config = dict(
    dataset='capsule endoscopy frames (Kvasir-Capsule)',
    image_size=48,
    objective='flow_matching',
    logit_normal_time=False,
    head_dim=64,
    qk_norm=True,
    width=192,
    optimizer='cautious_adamw',
    decay_fraction=0.4,
    final_lr_fraction=0,
)
Rows from block 4 of a small image flow-matching model, named by matrix and row number. Rows with one number belong to one neuron. Each number is 200 + 20 x the weight over its row's rms, rounded and kept within 0 to 999. All counts start at 0. After the name is the row's rms in percent of the matrix's.
After each neuron's rows are labels from the 100 images, of 14848 (inputs lightly noised), where the neuron reaches its largest size: "top examples" is what is common among them; "colour at peak" is the nearest of a few named colours to the mean colour under the peak. Only what is clearly more common there than usual is listed. The data: capsule endoscopy frames (Kvasir-Capsule).
# gate: MLP gate (model.blocks.4.mlp.gate.weight, 384x192), inputs 96-191
# fc1: MLP up (model.blocks.4.mlp.fc1.weight, 384x192), inputs 96-191
# fc2: MLP down (model.blocks.4.mlp.fc2.weight, 192x384, transposed), outputs 96-191

gate.93,094,213,204,204,220,198,205,207,187,201,180,194,202,218,213,236,205,183,182,203,191,209,198,195,183,200,197,214,213,196,228,186,194,222,258,235,190,222,204,192,199,210,210,199,199,188,197,195,206,200,186,195,192,187,197,188,210,187,182,196,189,136,192,196,209,165,224,200,189,214,211,180,188,188,165,172,136,160,227,195,173,200,188,193,185,201,181,174,187,184,217,200,189,137,148,213,168
fc1.93,111,197,205,202,200,224,213,221,210,201,166,198,192,202,169,204,177,183,198,252,176,208,205,209,197,188,206,194,227,193,222,186,226,203,219,217,214,185,234,210,250,190,212,200,198,188,190,197,204,210,195,198,204,183,198,245,208,228,178,217,198,178,214,206,195,140,200,228,192,168,210,227,172,191,203,198,214,190,184,199,204,160,223,212,217,203,221,220,170,222,189,216,229,157,188,180,177
fc2.93,132,207,204,187,214,196,209,197,207,217,222,215,216,199,225,234,194,203,213,217,239,206,207,177,205,181,179,215,194,182,216,214,241,184,198,145,207,176,214,201,180,220,178,202,167,191,249,189,204,202,197,201,208,206,173,227,182,193,198,179,192,169,203,207,219,191,214,214,224,243,179,164,194,201,206,200,176,203,211,210,202,169,241,170,177,208,211,157,189,199,184,218,193,157,202,198,182
top examples: finding: pylorus
colour at peak: grey

gate.176,112,216,208,216,201,206,204,212,214,201,223,206,206,226,212,217,216,198,221,205,229,194,228,230,217,225,230,228,192,232,237,211,206,235,216,225,212,236,213,228,196,240,244,218,225,208,175,198,236,215,197,188,181,207,189,192,199,192,203,194,174,165,220,181,181,165,193,202,164,178,188,211,203,195,190,181,186,183,198,196,184,192,165,197,224,179,200,204,197,201,178,194,186,192,184,203,163
fc1.176,127,212,192,206,212,194,182,210,206,165,172,203,201,194,174,170,182,183,196,226,264,183,175,188,186,187,213,192,216,196,214,206,197,200,201,190,218,189,246,190,230,205,223,188,223,190,177,188,195,212,185,210,225,251,215,224,247,189,212,244,214,207,210,197,199,183,173,183,213,195,204,203,159,215,195,166,226,226,183,207,191,189,194,202,225,210,198,184,191,189,189,155,188,208,188,191,199
fc2.176,111,200,196,195,212,200,214,204,200,200,179,214,194,189,196,235,216,191,223,207,169,181,194,190,185,207,189,212,214,209,217,235,208,209,188,161,207,193,169,187,177,210,175,205,180,179,215,215,186,220,188,194,199,196,184,224,209,176,241,232,200,202,192,170,214,182,182,190,187,229,196,214,185,206,217,226,227,237,233,189,211,228,205,196,189,195,188,208,209,189,175,210,169,184,168,201,192
top examples: finding: pylorus
colour at peak: grey

gate.162,091,200,198,203,193,180,194,221,196,178,232,221,172,209,236,205,195,189,235,186,195,200,243,218,187,236,218,236,216,216,223,255,218,233,210,219,189,229,188,209,161,224,239,219,244,186,201,217,226,181,215,218,218,196,202,176,187,180,214,207,174,187,169,214,176,150,180,212,168,211,186,208,200,198,199,168,192,186,240,209,209,193,190,197,206,153,213,205,224,199,173,188,204,186,207,219,205
fc1.162,108,177,208,217,196,183,200,139,196,195,179,205,211,209,228,199,179,188,193,218,145,167,192,199,193,193,212,219,188,190,221,189,194,204,199,215,205,220,181,185,181,219,205,210,207,212,203,192,196,211,186,199,192,236,207,218,250,207,206,166,186,171,195,197,189,201,212,167,189,195,194,202,201,205,197,205,188,186,189,211,201,214,165,199,196,229,161,213,221,209,205,189,221,203,177,167,174
fc2.162,129,240,211,236,184,192,212,187,195,198,195,230,213,177,148,217,175,199,183,198,169,191,203,191,207,219,189,224,234,193,204,223,177,240,193,180,180,212,193,210,216,156,198,201,186,208,197,216,213,199,161,208,199,203,179,240,229,183,204,221,196,188,185,184,202,155,194,175,189,208,217,230,172,224,217,232,203,204,215,201,172,194,210,207,183,150,211,207,191,190,175,208,200,185,206,218,184
top examples: finding: foreign body
colour at peak: pink

gate.14,051,195,200,195,133,188,184,201,206,191,197,227,201,185,200,204,205,222,185,180,235,195,210,206,187,200,221,155,193,206,201,235,204,174,229,210,188,214,215,194,207,226,194,263,217,211,186,232,197,209,221,186,166,201,234,190,187,220,197,197,193,213,214,198,203,182,191,206,194,182,163,177,207,187,160,203,187,196,190,217,155,180,207,170,174,212,181,135,229,195,201,184,219,204,198,187,210
fc1.14,073,229,231,243,181,185,221,212,185,210,191,195,210,172,196,240,212,179,177,189,205,161,205,202,154,198,210,189,174,195,209,180,189,180,226,219,201,227,206,186,210,223,178,216,213,176,198,184,206,186,186,162,195,214,209,191,219,205,195,199,187,185,178,230,208,170,221,193,184,232,221,162,186,221,171,189,191,196,171,223,181,181,194,202,197,221,218,147,207,211,209,197,233,185,188,218,195
fc2.14,053,217,209,220,134,197,216,203,221,197,214,191,193,219,197,196,238,234,187,179,198,203,209,222,197,190,197,196,212,159,168,197,191,197,202,178,196,183,238,214,218,188,221,136,189,225,191,198,200,192,212,212,202,193,211,184,194,193,169,197,217,192,185,211,172,213,197,203,189,192,191,183,218,205,214,212,189,212,203,182,263,198,187,224,200,204,214,199,186,197,176,205,188,228,190,198,215
top examples: finding: foreign body
colour at peak: pink; yellow

gate.164,066,158,139,171,164,189,200,219,200,229,183,206,241,194,263,237,222,199,189,201,238,227,224,199,182,210,208,177,201,214,191,198,229,183,203,201,215,214,238,202,212,201,207,228,203,198,196,219,206,220,207,186,195,152,196,188,206,192,159,189,211,200,191,206,189,204,179,254,203,201,208,175,171,192,169,179,215,195,211,189,181,193,217,202,188,188,203,197,200,200,186,218,196,213,169,240,202
fc1.164,076,197,165,195,180,171,198,210,160,195,186,183,154,192,231,211,187,182,182,181,192,175,209,196,211,193,178,171,150,198,208,183,178,180,226,205,228,202,177,197,175,204,220,201,213,204,176,189,208,218,234,217,213,204,199,202,204,197,201,194,206,207,196,199,188,213,253,196,210,211,226,200,177,203,159,205,187,176,213,219,193,217,185,198,198,194,203,189,207,208,222,210,186,200,177,193,201
fc2.164,094,171,186,170,224,153,199,226,211,212,194,195,200,198,198,205,203,187,182,192,161,191,214,213,199,225,192,179,198,205,195,237,196,194,211,235,201,226,197,219,200,214,200,228,189,194,236,279,213,212,191,208,190,169,218,220,212,156,172,160,189,191,197,207,205,196,166,197,214,226,195,222,197,217,200,208,160,198,162,184,185,200,203,183,230,188,205,184,194,191,234,178,203,223,226,200,211
top examples: finding: ileocecal valve
colour at peak: orange

gate.357,113,188,205,194,187,184,203,189,203,200,224,226,187,230,208,189,235,229,213,204,203,235,228,240,226,225,214,213,203,224,225,212,243,220,196,227,190,216,204,226,212,209,208,244,201,233,213,236,233,208,213,208,207,198,211,208,182,182,185,194,172,198,190,197,150,173,190,188,167,176,168,192,200,183,175,185,189,200,217,165,176,205,166,166,202,159,171,192,183,209,172,200,156,197,184,199,171
fc1.357,129,216,213,217,225,190,194,213,207,224,193,192,223,196,185,239,195,185,193,248,184,198,185,188,185,193,199,240,198,194,222,186,213,217,190,209,231,207,219,188,243,211,217,194,197,228,177,200,201,194,196,200,192,211,196,187,206,206,177,193,196,158,192,191,227,170,191,192,191,192,202,160,204,220,185,213,199,169,156,189,213,184,188,206,190,213,142,179,186,178,215,178,218,195,178,139,189
fc2.357,101,224,163,196,174,219,174,157,196,186,212,189,202,189,190,210,224,227,212,208,207,199,200,192,231,208,191,226,208,221,254,184,211,205,198,169,200,234,193,183,196,127,181,192,174,186,197,185,174,234,231,216,213,181,185,202,147,180,216,204,170,232,193,199,225,176,198,192,158,183,217,189,213,199,206,203,220,218,214,176,224,224,166,214,194,174,184,219,215,208,167,210,202,162,179,182,169
top examples: finding: pylorus
colour at peak: grey

gate.291,117,224,180,217,213,202,171,246,196,190,203,199,230,192,190,236,211,211,221,202,196,167,213,201,167,215,192,221,182,220,232,216,178,201,221,222,202,225,232,211,205,243,234,207,213,205,175,193,209,161,195,231,196,232,172,194,262,206,188,202,192,191,191,174,185,180,197,178,173,214,205,199,228,271,213,190,174,184,201,216,181,183,180,207,188,229,207,203,195,225,198,211,224,183,205,205,193
fc1.291,114,189,149,166,186,160,178,222,198,200,194,224,243,195,202,245,200,199,213,226,197,173,198,203,164,203,173,221,170,221,207,190,195,203,211,209,243,209,192,201,246,212,217,190,213,215,201,187,203,194,207,228,203,205,166,156,260,179,190,206,188,219,216,175,206,196,183,168,198,227,209,175,204,273,199,206,223,177,197,206,179,192,181,183,201,210,210,185,174,204,190,194,233,187,204,186,198
fc2.291,091,219,201,200,159,205,187,172,192,207,203,231,228,194,192,201,235,232,186,185,191,225,190,228,228,210,151,213,215,194,201,219,176,189,189,204,218,216,189,208,204,160,205,199,185,237,170,194,185,239,223,244,196,193,174,204,230,172,208,195,207,187,201,222,206,184,196,202,214,162,211,214,188,268,220,206,201,193,199,207,225,214,192,210,186,221,190,201,190,197,218,176,218,215,220,218,209
top examples: finding: pylorus
colour at peak: grey

gate.178,093,197,220,215,202,214,182,179,202,173,187,212,176,195,224,188,229,242,234,198,218,233,220,215,176,211,176,206,197,209,210,220,238,212,198,213,175,209,202,212,186,188,209,235,205,236,217,241,213,199,201,216,207,218,227,209,177,204,183,186,196,184,200,168,159,186,186,223,176,175,173,188,194,205,176,167,195,197,209,160,173,211,201,173,214,196,212,200,215,206,167,216,164,199,177,221,205
fc1.178,069,229,203,191,158,235,232,239,199,165,196,231,199,188,186,177,187,196,216,206,214,169,182,179,218,200,222,211,220,171,202,213,205,192,180,187,210,212,186,205,189,188,209,185,218,189,223,209,194,191,205,196,175,187,185,183,211,186,191,188,220,196,188,194,188,190,206,175,214,207,194,189,154,208,199,164,231,206,191,201,201,179,234,204,204,205,192,166,203,190,181,176,189,218,220,200,216
fc2.178,073,172,231,197,198,251,184,253,203,213,201,212,189,212,213,196,209,197,199,166,224,198,194,212,204,175,201,222,210,196,183,205,194,208,212,224,193,201,192,202,188,203,206,231,222,204,163,201,188,246,230,236,181,171,244,205,227,206,202,206,199,209,183,197,203,215,207,213,188,207,207,216,201,223,219,189,194,209,207,185,214,186,162,178,195,184,207,232,190,190,206,206,195,231,208,194,200
top examples: finding: ileocecal valve
colour at peak: pink

gate.198,121,208,186,211,238,219,191,217,169,197,202,179,209,208,213,167,162,175,248,200,212,173,226,214,196,224,226,203,205,208,213,193,188,213,207,214,207,217,200,216,209,223,214,166,222,163,206,161,212,195,189,204,200,203,187,215,199,199,211,219,208,205,209,215,120,197,189,194,180,236,229,182,206,207,234,188,202,200,239,229,224,204,177,247,216,218,211,211,202,215,178,189,201,208,191,200,181
fc1.198,131,220,184,195,202,216,189,251,259,205,192,235,247,222,236,205,195,205,200,178,171,184,209,207,198,199,220,201,204,211,215,240,192,178,218,209,217,202,206,196,199,203,192,197,205,194,188,204,216,184,190,213,210,189,174,157,213,213,145,155,205,214,209,206,214,185,234,164,202,211,219,203,210,203,192,241,187,203,209,207,203,180,230,212,205,191,201,214,231,192,157,223,233,205,216,228,205
fc2.198,094,177,242,218,224,202,189,258,232,203,196,160,177,219,213,200,204,198,218,227,189,195,193,215,210,210,260,204,171,176,187,171,200,215,211,184,180,205,212,190,193,202,183,221,219,185,231,182,210,179,172,180,195,176,263,164,188,209,164,184,181,208,187,170,188,212,196,214,190,224,193,158,204,184,165,221,185,217,192,216,195,173,179,178,207,212,198,204,217,205,230,221,191,198,176,179,177
top examples: finding: ileocecal valve
colour at peak: black

gate.185,183,206,187,191,193,195,187,204,146,202,203,189,194,213,185,210,219,209,197,192,212,196,209,199,204,229,203,200,220,204,223,227,203,222,227,218,204,227,203,208,230,224,214,207,207,197,199,217,214,181,196,223,190,221,193,218,207,182,195,188,190,155,220,198,204,154,191,159,174,204,209,155,176,181,189,151,163,175,189,186,173,154,186,205,174,198,177,162,180,200,192,190,173,171,203,178,183
fc1.185,126,212,205,203,208,210,187,211,188,206,186,207,209,198,158,180,230,204,191,219,208,206,177,181,186,191,185,224,205,205,198,196,187,210,209,202,229,215,181,195,190,196,205,204,205,205,198,182,188,195,194,202,183,205,181,193,214,170,175,176,202,179,196,190,202,168,192,113,194,200,186,209,202,184,206,179,179,193,158,186,177,168,177,177,196,232,153,166,167,161,182,183,207,166,191,137,198
fc2.185,092,232,166,169,184,208,198,162,221,230,198,198,182,173,209,211,212,224,205,199,204,216,178,194,186,223,183,156,190,204,194,183,188,205,215,207,193,189,195,191,208,176,214,174,195,217,220,193,214,203,167,187,180,164,170,192,195,200,212,205,198,194,213,195,168,178,157,176,220,204,211,213,206,257,178,215,203,198,214,200,201,224,226,213,193,196,214,180,193,224,209,202,217,229,208,214,200
top examples: finding: pylorus
colour at peak: grey