From a checkpoint of a small image flow-matching model.
Model: 48-pixel images, norm layernorm, layers 12, width 192.
Training: cautious_adamw at rate 0.0011, 9900 steps, batches of 256.
Rows from block 3 of a small image flow-matching model, named by matrix and row number. Rows with one number belong to one neuron. Each number is 128 + 24 x the weight over its row's rms, rounded and kept within 0 to 255. All counts start at 0.
After each neuron's rows are labels from the 100 images, of 14848 (inputs lightly noised), where the neuron reaches its largest size: "top examples" is what is common among them. Only what is clearly more common there than usual is listed. The data: capsule endoscopy frames (Kvasir-Capsule).
# gate: MLP gate (model.blocks.3.mlp.gate.weight, 384x192), inputs 128-191
# fc1: MLP up (model.blocks.3.mlp.fc1.weight, 384x192), inputs 128-191
# fc2: MLP down (model.blocks.3.mlp.fc2.weight, 192x384, transposed), outputs 128-191

gate.363 [148 137 145 138 137 128 148 101 131 125 160 131 144 152 114 147 199 207 200 186 173 159 180 129 152 117 115 118 109 104 140 112 130  68 116 113  92 132 128 136 131 139 175 116  99 144 104 117 109 116 109 135 113 102 158 119 145 128 144 126 129 110 134 104]
fc1.363 [121  98 117 119 125 111 138 150 116 114 109 101 163 128 136 140 122 147 157 169 165 183 172 166 185 106 113 114 137 127  84 141 134 140 124 114 122 101  82 145 140 135 125 128 110 143 128 157 152 124 146 161 103 120 157 113 136  98 153 116 113  96 115 130]
fc2.363 [170  71 145 161 128 120 167 126 137 137 110 132  53 136  97 120  95 112 178  96  81 105  96 129 158 121 147 117 166 132 169  80  92 124 144 123 135 102 105 159 159 157 151 108 118 146 124 125 113 122 120 139 138 108 109  99 159 139 110 129 128  92 113 132]
top examples: finding: pylorus

gate.352 [135 123 118 151 130  84 130 149 144 117 125 185 122  62 114 139 120 127 133 135 112 118 117 165 112 134 121 112 137 125 131 125 103 115 119 133 112 147 155  77 129 112  93 137 142 167 146 145 114 152 134  77 124 100  91 102  56 125 114 136 120 146 123 136]
fc1.352 [135 120 118 172 152 145 128  99 151 128 137 109 151 162 107 110 112 134 126 113 142 126 126  91 143 101  91 128 104  74 130 121 158  84 134 132 132 164  93 168 149 119 197 145  90 115 133 132 144 133 127  90 102 115 119 117  81 182 170 108 128 102 119 125]
fc2.352 [146 124 110 154 121 104 122  90 199 148 112 116 141 122  56 118 128 121  81 132 136 152 137 161  94 110 110 127 117 121 149 153 140 107 138 143 110 120 137 100 137 126 104  83 177 145 110 151 123 130 108 156 143 117 165 113 130 110 140 100  94 137 132 111]
top examples: finding: blood fresh

gate.357 [145 121 126 140 130 116 130  78 141 108 170 129 120 174 125 127 121 113 154 125 126 139 134  76 118 139 113 123 141 123 102 128 114 136 148 113  92  91 130 120 135 160 166 121 121 125 134 114 107 129 124 104 124 114  99 149 157 123 109 158  97 160 112 119]
fc1.357 [131 138 118 136 131 183 127 102 135 140 110 104 138 152 115  97 118 148 134 139 117 127 126  97 114  84  74 132 122  82 127 106 124 124 135 152  98 122  70  97 139 114 173 168 118  78 150 146 120 150 134  61 112 100  94 124 117 151 120  95 125 132 107 133]
fc2.357 [159 131 127 168 137 111 125 127 164 121 140 158 161 133 144  97 135 126 160 111 138 128 135  78 128 121 156 159 113 123 144 113 141 121 137 148 166 118 128  92 143 104 122 117 100 136 109 101 102 147 127 178 158 111 143 138 140 131 157 106 152 172 103 145]
top examples: finding: blood fresh

gate.359 [155 114 150 120 146 101 139 149 146 131 174 148 147 147 158 147 123 130 151 150 131 118 132 124 119 125 133 102 130 137 154 113 102 134 109  97  81  87 117 107 131 110 100  80 111 145  79  99 118 100  95 127  90 120 151 104 150  46 119 125  86 120 110 102]
fc1.359 [124 139 126 128 117 106 137 124 111 149 105 108 123  64 112 119 125 144 127 122 115 149 173 103 129 144 115 140 136 126 115 135 134 161 168 132  94 149 110 185 133 122 167 150 127 122 197 152 138 133 163 181 124 141 162 128 173 160 140 142 140 111 135 129]
fc2.359 [109 132 127 117  92 108 132 147 109 159 187 129 140 151 139 141 136 141 171 124 117 124 122 155 118 143  75 108 155 129  94 128 153 158 145 133 103 138  97 122 105 127 117 100 124 160 179  88 124 102  91 124 165 152 139  89 144 147 159 176 162 155 135 107]
top examples: finding: pylorus

gate.330 [152 148 153 119 142 142 163 128 149 141 123 127 145 135 126 144 154 165 173 115 144 104  80 128 131 117 124 105 106 153 171 112 107 137 119  93 118 114 133 162 100 140 148 103 101 118 123 131  92 117 137 168 142 139 137 128 127 108 134 138 103 152 108 100]
fc1.330 [141  91 120 141 114 119 122 140 108 121 165 112 112  88 121 115 124 161 148 126 117 156 116 139 139  94 125 127 104 105 141 124 131 140 119 138 107 121 120 149 177 116 117 103  89 105 121  83 143 109  89 116 107  83 177 110  86 130 143 135 120 158 113 127]
fc2.330 [105  92 132 139 161 129  95 101 119 131 146 125 123 150 135  99  99 151 140 126 132 116 101  98 119 154 115 148 111 148 152 126 150 122 129 124 115 158 122 109 151 126 109 153  93 144 136 138 100 135 126 125 102 104 187 200 108 111 105  96  68 143 137 135]
top examples: finding: pylorus

gate.139 [130 114 135 164 134 161 127 103 146 127 138 108 120 193 109 100 139 145 106 118 127 122 132 142 118 110 128 128 118 155 137 122 114 104 123 147 111 146 111  86 148 135  77 117 126  85 119 108 106 139 130 112 139 126 113 101  67 113  69 129 121  96 144 123]
fc1.139 [112 131 139 195 128 156 127  96 133 140 125 135 112  83 151 132 127 130 111 148 133 152 132 122 115 126 121 132 143 139 117 100 118 223 112 144 140 157 126  59 128  89 117 109 159 145 161 163 110 133 145 107 110 132  90  85 160 159 179  90  92 134 108 148]
fc2.139 [113 172 150 105 139 143 142 144 146 126 120 140 134 124 156 156 130 134 116 114 107 122 154 102 101 106 115 127  58 116 110 101 152 141 116 110 117  64  77 180 134 111 142 113 155 150 146 117 145 146 139 156 145 155 152 109 102 168 141 149 150 114 133  91]
top examples: finding: blood fresh

gate.138 [141 156 151 179 150 133 155 155 136 165 135 136 145 146 120 148 137 167 131 121 137 116 124 104  78 103  96 106 102  98 133  94 104 122 120 111 105 113  95  84 126 100 144 115 109  97 124 125 120  92 117 110 119  91 108 120 115 120  90 104 130  88  96  97]
fc1.138 [126 146 128 142 122 146 135 144 124 137 129 123 179  79 146 144 116 155 107  81  78 103  82 146  95  79 100 121 133 102  86 125 133 135 137 119 107  94  93  85 130 107 144 131 118 117 103 132 140 127  98 121 148 108 112 137  63 123  84 126 122 115 129 119]
fc2.138 [135 111 140 131 131 106 146 127 144 132 142 119 121 132 142 126 121 174 102 148 113 151 140 116  90 114 159  79 168 150 143  95 144 156 133 122 128 122 106 139  99 159 111 103 137 110 157 121 136  96 140 145  61 102 138  68 115 122 122 141 173  95 103 108]
top examples: finding: ileocecal valve

gate.236 [139 133 162 107 154 116 153 144 158 143 149 132 165 130 152 165 160 190 194 154 163 136 124 159 124 112 123  99 105 118 128 103 106 174  99 101 115  98 122 130 153 122 122 128 112 157 112 107 104 108 116 114 120 103 121  93 152 100 134 146 109 115 123  97]
fc1.236 [149 138 125 158 133  63 138 112 134 117  91 142  84 121 124 145 103  86 102 127 110  75  90 130  94 139 165 126 115 150 187 118 113 124 124 120 148 142 154 122 135 129 138  89 140 141 136 172 100 130 143 131 179 158 114 140 124 122 144 145 115 157 127 116]
fc2.236 [131 128 157 166 126 110 133 113 129 128  93 131 109  88 111 125 115 149 139 115 116 133 108 150 103 132 132 101 110 141 156 125 137 149 112 130 165 112 149  91  53 111 132 120 152 120 103  86 183 106  93 145 192 118 138 129 161 117 160 136 155  91 144 131]
top examples: finding: pylorus

gate.378 [137  93 132 107 131 129 138 127 135 129 164 133 166  93 154 144 112 109 145 138 100 131 138 152  92 121 126 110  93 107 154 134 116 118 134 112 100  95 120  55 157  88  83 132 116 135  57 116 123 112 107  97  90  93  96 106  91  80 121  95 119 104 113  96]
fc1.378 [124 134 116 141 117 131 122  87 114 115 108 115 109  33 108 132 122 114 138 138 115 129 134 153 122 126 101 132 124  95 182 139 142 109 137 144 157 133 108 105 155 144 154 161 146 138 130 139 105 137 128 120 112 117 103 133 118  99 119 100 150 131 122 139]
fc2.378 [116 139 128 112 126 167  99 113 161  97 135 121  97 135 114 101 144 105 116 123 136 125 133 158 140 132  89 145 125 120 133 134  95 140 154 128 123 135 113 149 105 139 163 159 115 115 139 147 134 121 130 140 107  90 135 102 119 119 169 101 133 129  85 133]
top examples: finding: pylorus

gate.116 [155 153 154 147 145 138 170 153 169 159 142 159 133 126 100 138 146 136 108  94 109  94 125 121  98 108 120  76 106 133 129 100 120 137 120 103 105 146 120 115 136 138 139 102  98 127 145 127 142  74 124  66 107 100  96 119 112 129  92 123 118 107 108  81]
fc1.116 [106 108 129 108 128 136 125 128 114 122 141  83 172 117 125 122 172 142 106 120  91 130  85  69  98  69 117 140 140  90 146 128 147 123 142 113  93 105  67  75  90 101 115 153 129 129 105 112 129 149 116 163  95  81 163 152 122 149 103  95 139  94 135 140]
fc2.116 [118 132 119 146 165 113 117 161 131 112 166 114 140 116 124 135 150 145  72 170 142 145 150 115 109 130 131 108 116 148 126 157 142 127 136 124 108 150 129 106 121 122 116 105 124 103 143 124 138 115 117 115  75 100 103 151 145 142 143 113 109 128 146 126]
top examples: finding: ileocecal valve

gate.382 [128 155 149  78 135 129 137 132 159 135  71 144 101 171  94 137 126 108 139 159 118 146  87 117 138 117 122 133 114 112 134 107 128 162 109  95 141 137 125 126 153 131 126 150 100 111 153 160 134 114 154 119  64 140  92 117 133 109  82 143  98 148 117  98]
fc1.382 [ 94 133 133 138 128 142 119 176 140 136 120 117 159 202 105 112 111 120 164 140 121 112 112 200 129 154 141 125 146 131 136  93 145 134  99  85 107 135 146 178 195 120 151 141  77 152 121 137 133 116 130 155 157  86 145 162 151 117  90 138  93 105  78 122]
fc2.382 [ 98 128  91  97 196 135 132 111 140 160 140 120 113 110 104 100 128 110 123 127 134 125 125 122 104 102 120  99  86 147 113 134  67 128 164 104 147 143 140 163 116 132 128 127 112 125 110 111 123 125 109 143 135 170 106 160  74 120 171  66 108 160  86 141]
top examples: finding: blood fresh

gate.243 [161 145 142 138 144 125 137 161 132 141 165 142 138 121 166 131 149  98 158 126 159 133 145 108 103 106 129 119 118 110 149 102 105 115 108 102  92  79  84  99 109 108 126 114 117 104  89  94 137 109 102 108 187 100  92 118  88  90  82 105  92 142  96 100]
fc1.243 [131 139 128 155 124 169 126  79 158 119 128 150 156 124 131 138  96 136 141 110 137  85 123 234  93 168 126 115 130 136 122 125 125 102 126 130 141 131 145 141 179 123 136 110 119 118 129 142  62 130 120  91 142 152 100 126 157 123 156 139 137 126 130 127]
fc2.243 [128 142 151 138 105 124 136 128  70 121 128  97 102 133 193 122 154 154 144 117 137 112 124  86 129 115 147 121 130 107 130 104 103 148 159 125 180 138  99 137 140 118 175 115  91  95 146 126 117 150 158 135 179 132 127 151 131 119 138 137 124 107 118 136]
top examples: finding: pylorus

gate.256 [131 130 130 131 141 174 127 126 131 118 143 112  98  42 124 129 135 115 133 194 129 134 125  96 127 150 150 138 123 153 161 135 128 106 128 132 104  97  89 107 113 141 146 124 123 120 135 106 152 132 122 133  78 144 114 123 115 104  53 138 103 121 129 119]
fc1.256 [143  87 132 114 124 169 118 100 132 140 173 128 163 167 191 104 114 102 120 145 126 141  72 117 152 120 150 140 140  87 164 126 131 132 140 128  90 110 108  71 125  86  95 129 123 156  57 126 161 141  83 159 117 120 109 119 149 118  56 130 147 128 117 116]
fc2.256 [ 93 109 157 173 142 173 135 122 148  85 124 158 137 121 112 135 128 132 118 150 143 131 110 133  94 158 148 151 143 142 148 140 121  90 132 146 149 120 121 134 145 142 107 134 129 166 126 125 113 192 111 154  76 103  79 168 138  98 127  95 133 112 113 162]
top examples: finding: pylorus

gate.187 [149 149 147 149 151 135 166 151 148 160 168 132 155 135 159 158 108 134 127 116 124 133 132  96  90 136 114 113 116 132 121 108 113 148 114 101  98 120 113 126  88 122 138 112 111 117 107 112 125 117  91 118 123 112 133  90 133 103 146  98 127 108 125 106]
fc1.187 [131 137 116 120 112 145 123 119 123 140 145 136 117 138 133 114 151 129 144 148 158 134 133 109 119 129 131 123 125 103 129 145 138 128 135 142 120 122 121 129 112 102 130 160 125  97 107 117 157 116  87 141 149 168  76 139 126 141 115  82 150 117 131 130]
fc2.187 [142  94 114 148 153 127 125 117 145 131 128 136 129 108 134 135  90 163 162 153 111 118 119  97 152 118 127 129 143 152 144 137 125 126 132 149 145 112 148  96 139  93 148 112 123 129 109 122 158 141 127 100 128 123 115 125 113 127 128 118 119 114 135 127]
top examples: finding: ileocecal valve

gate.105 [159 133 152 181 165  93 146 118 176 137 108 178  96 117 110 147 138 131 119 123 128  91 155 154  92 121 129  97 120 147 136 114 125 131 113 120 128 155 149 121 135 164 140 105 120 136 153 158 133 107 137  97 133 120 152 107 122 117  97 129  90 141 112  98]
fc1.105 [139 103 117 110  95 111 135  82 138 154 128 137 125 149 126 123 104 105 161  94 155 131 144 149 123 196 124 116 125 118 119 120 131 140 148 105 147 140 138 187 117 147 154 150 132 161  98 130 136  95 143 186 183 127 132 130 188 162 183 119 158 140 102 116]
fc2.105 [140 100 100 127 170 172 130 101 193  94 142 106  97 141 136 136 135 141 136 119 111 126 110 144  69 123  94 153 124 110 132 127 110  97 140 119 163  62 178 128 149 111  66 132 132 117 116 131 110 116  82 164 109 131 156 116 147  83 125 118 132 110 113 121]
top examples: finding: ileocecal valve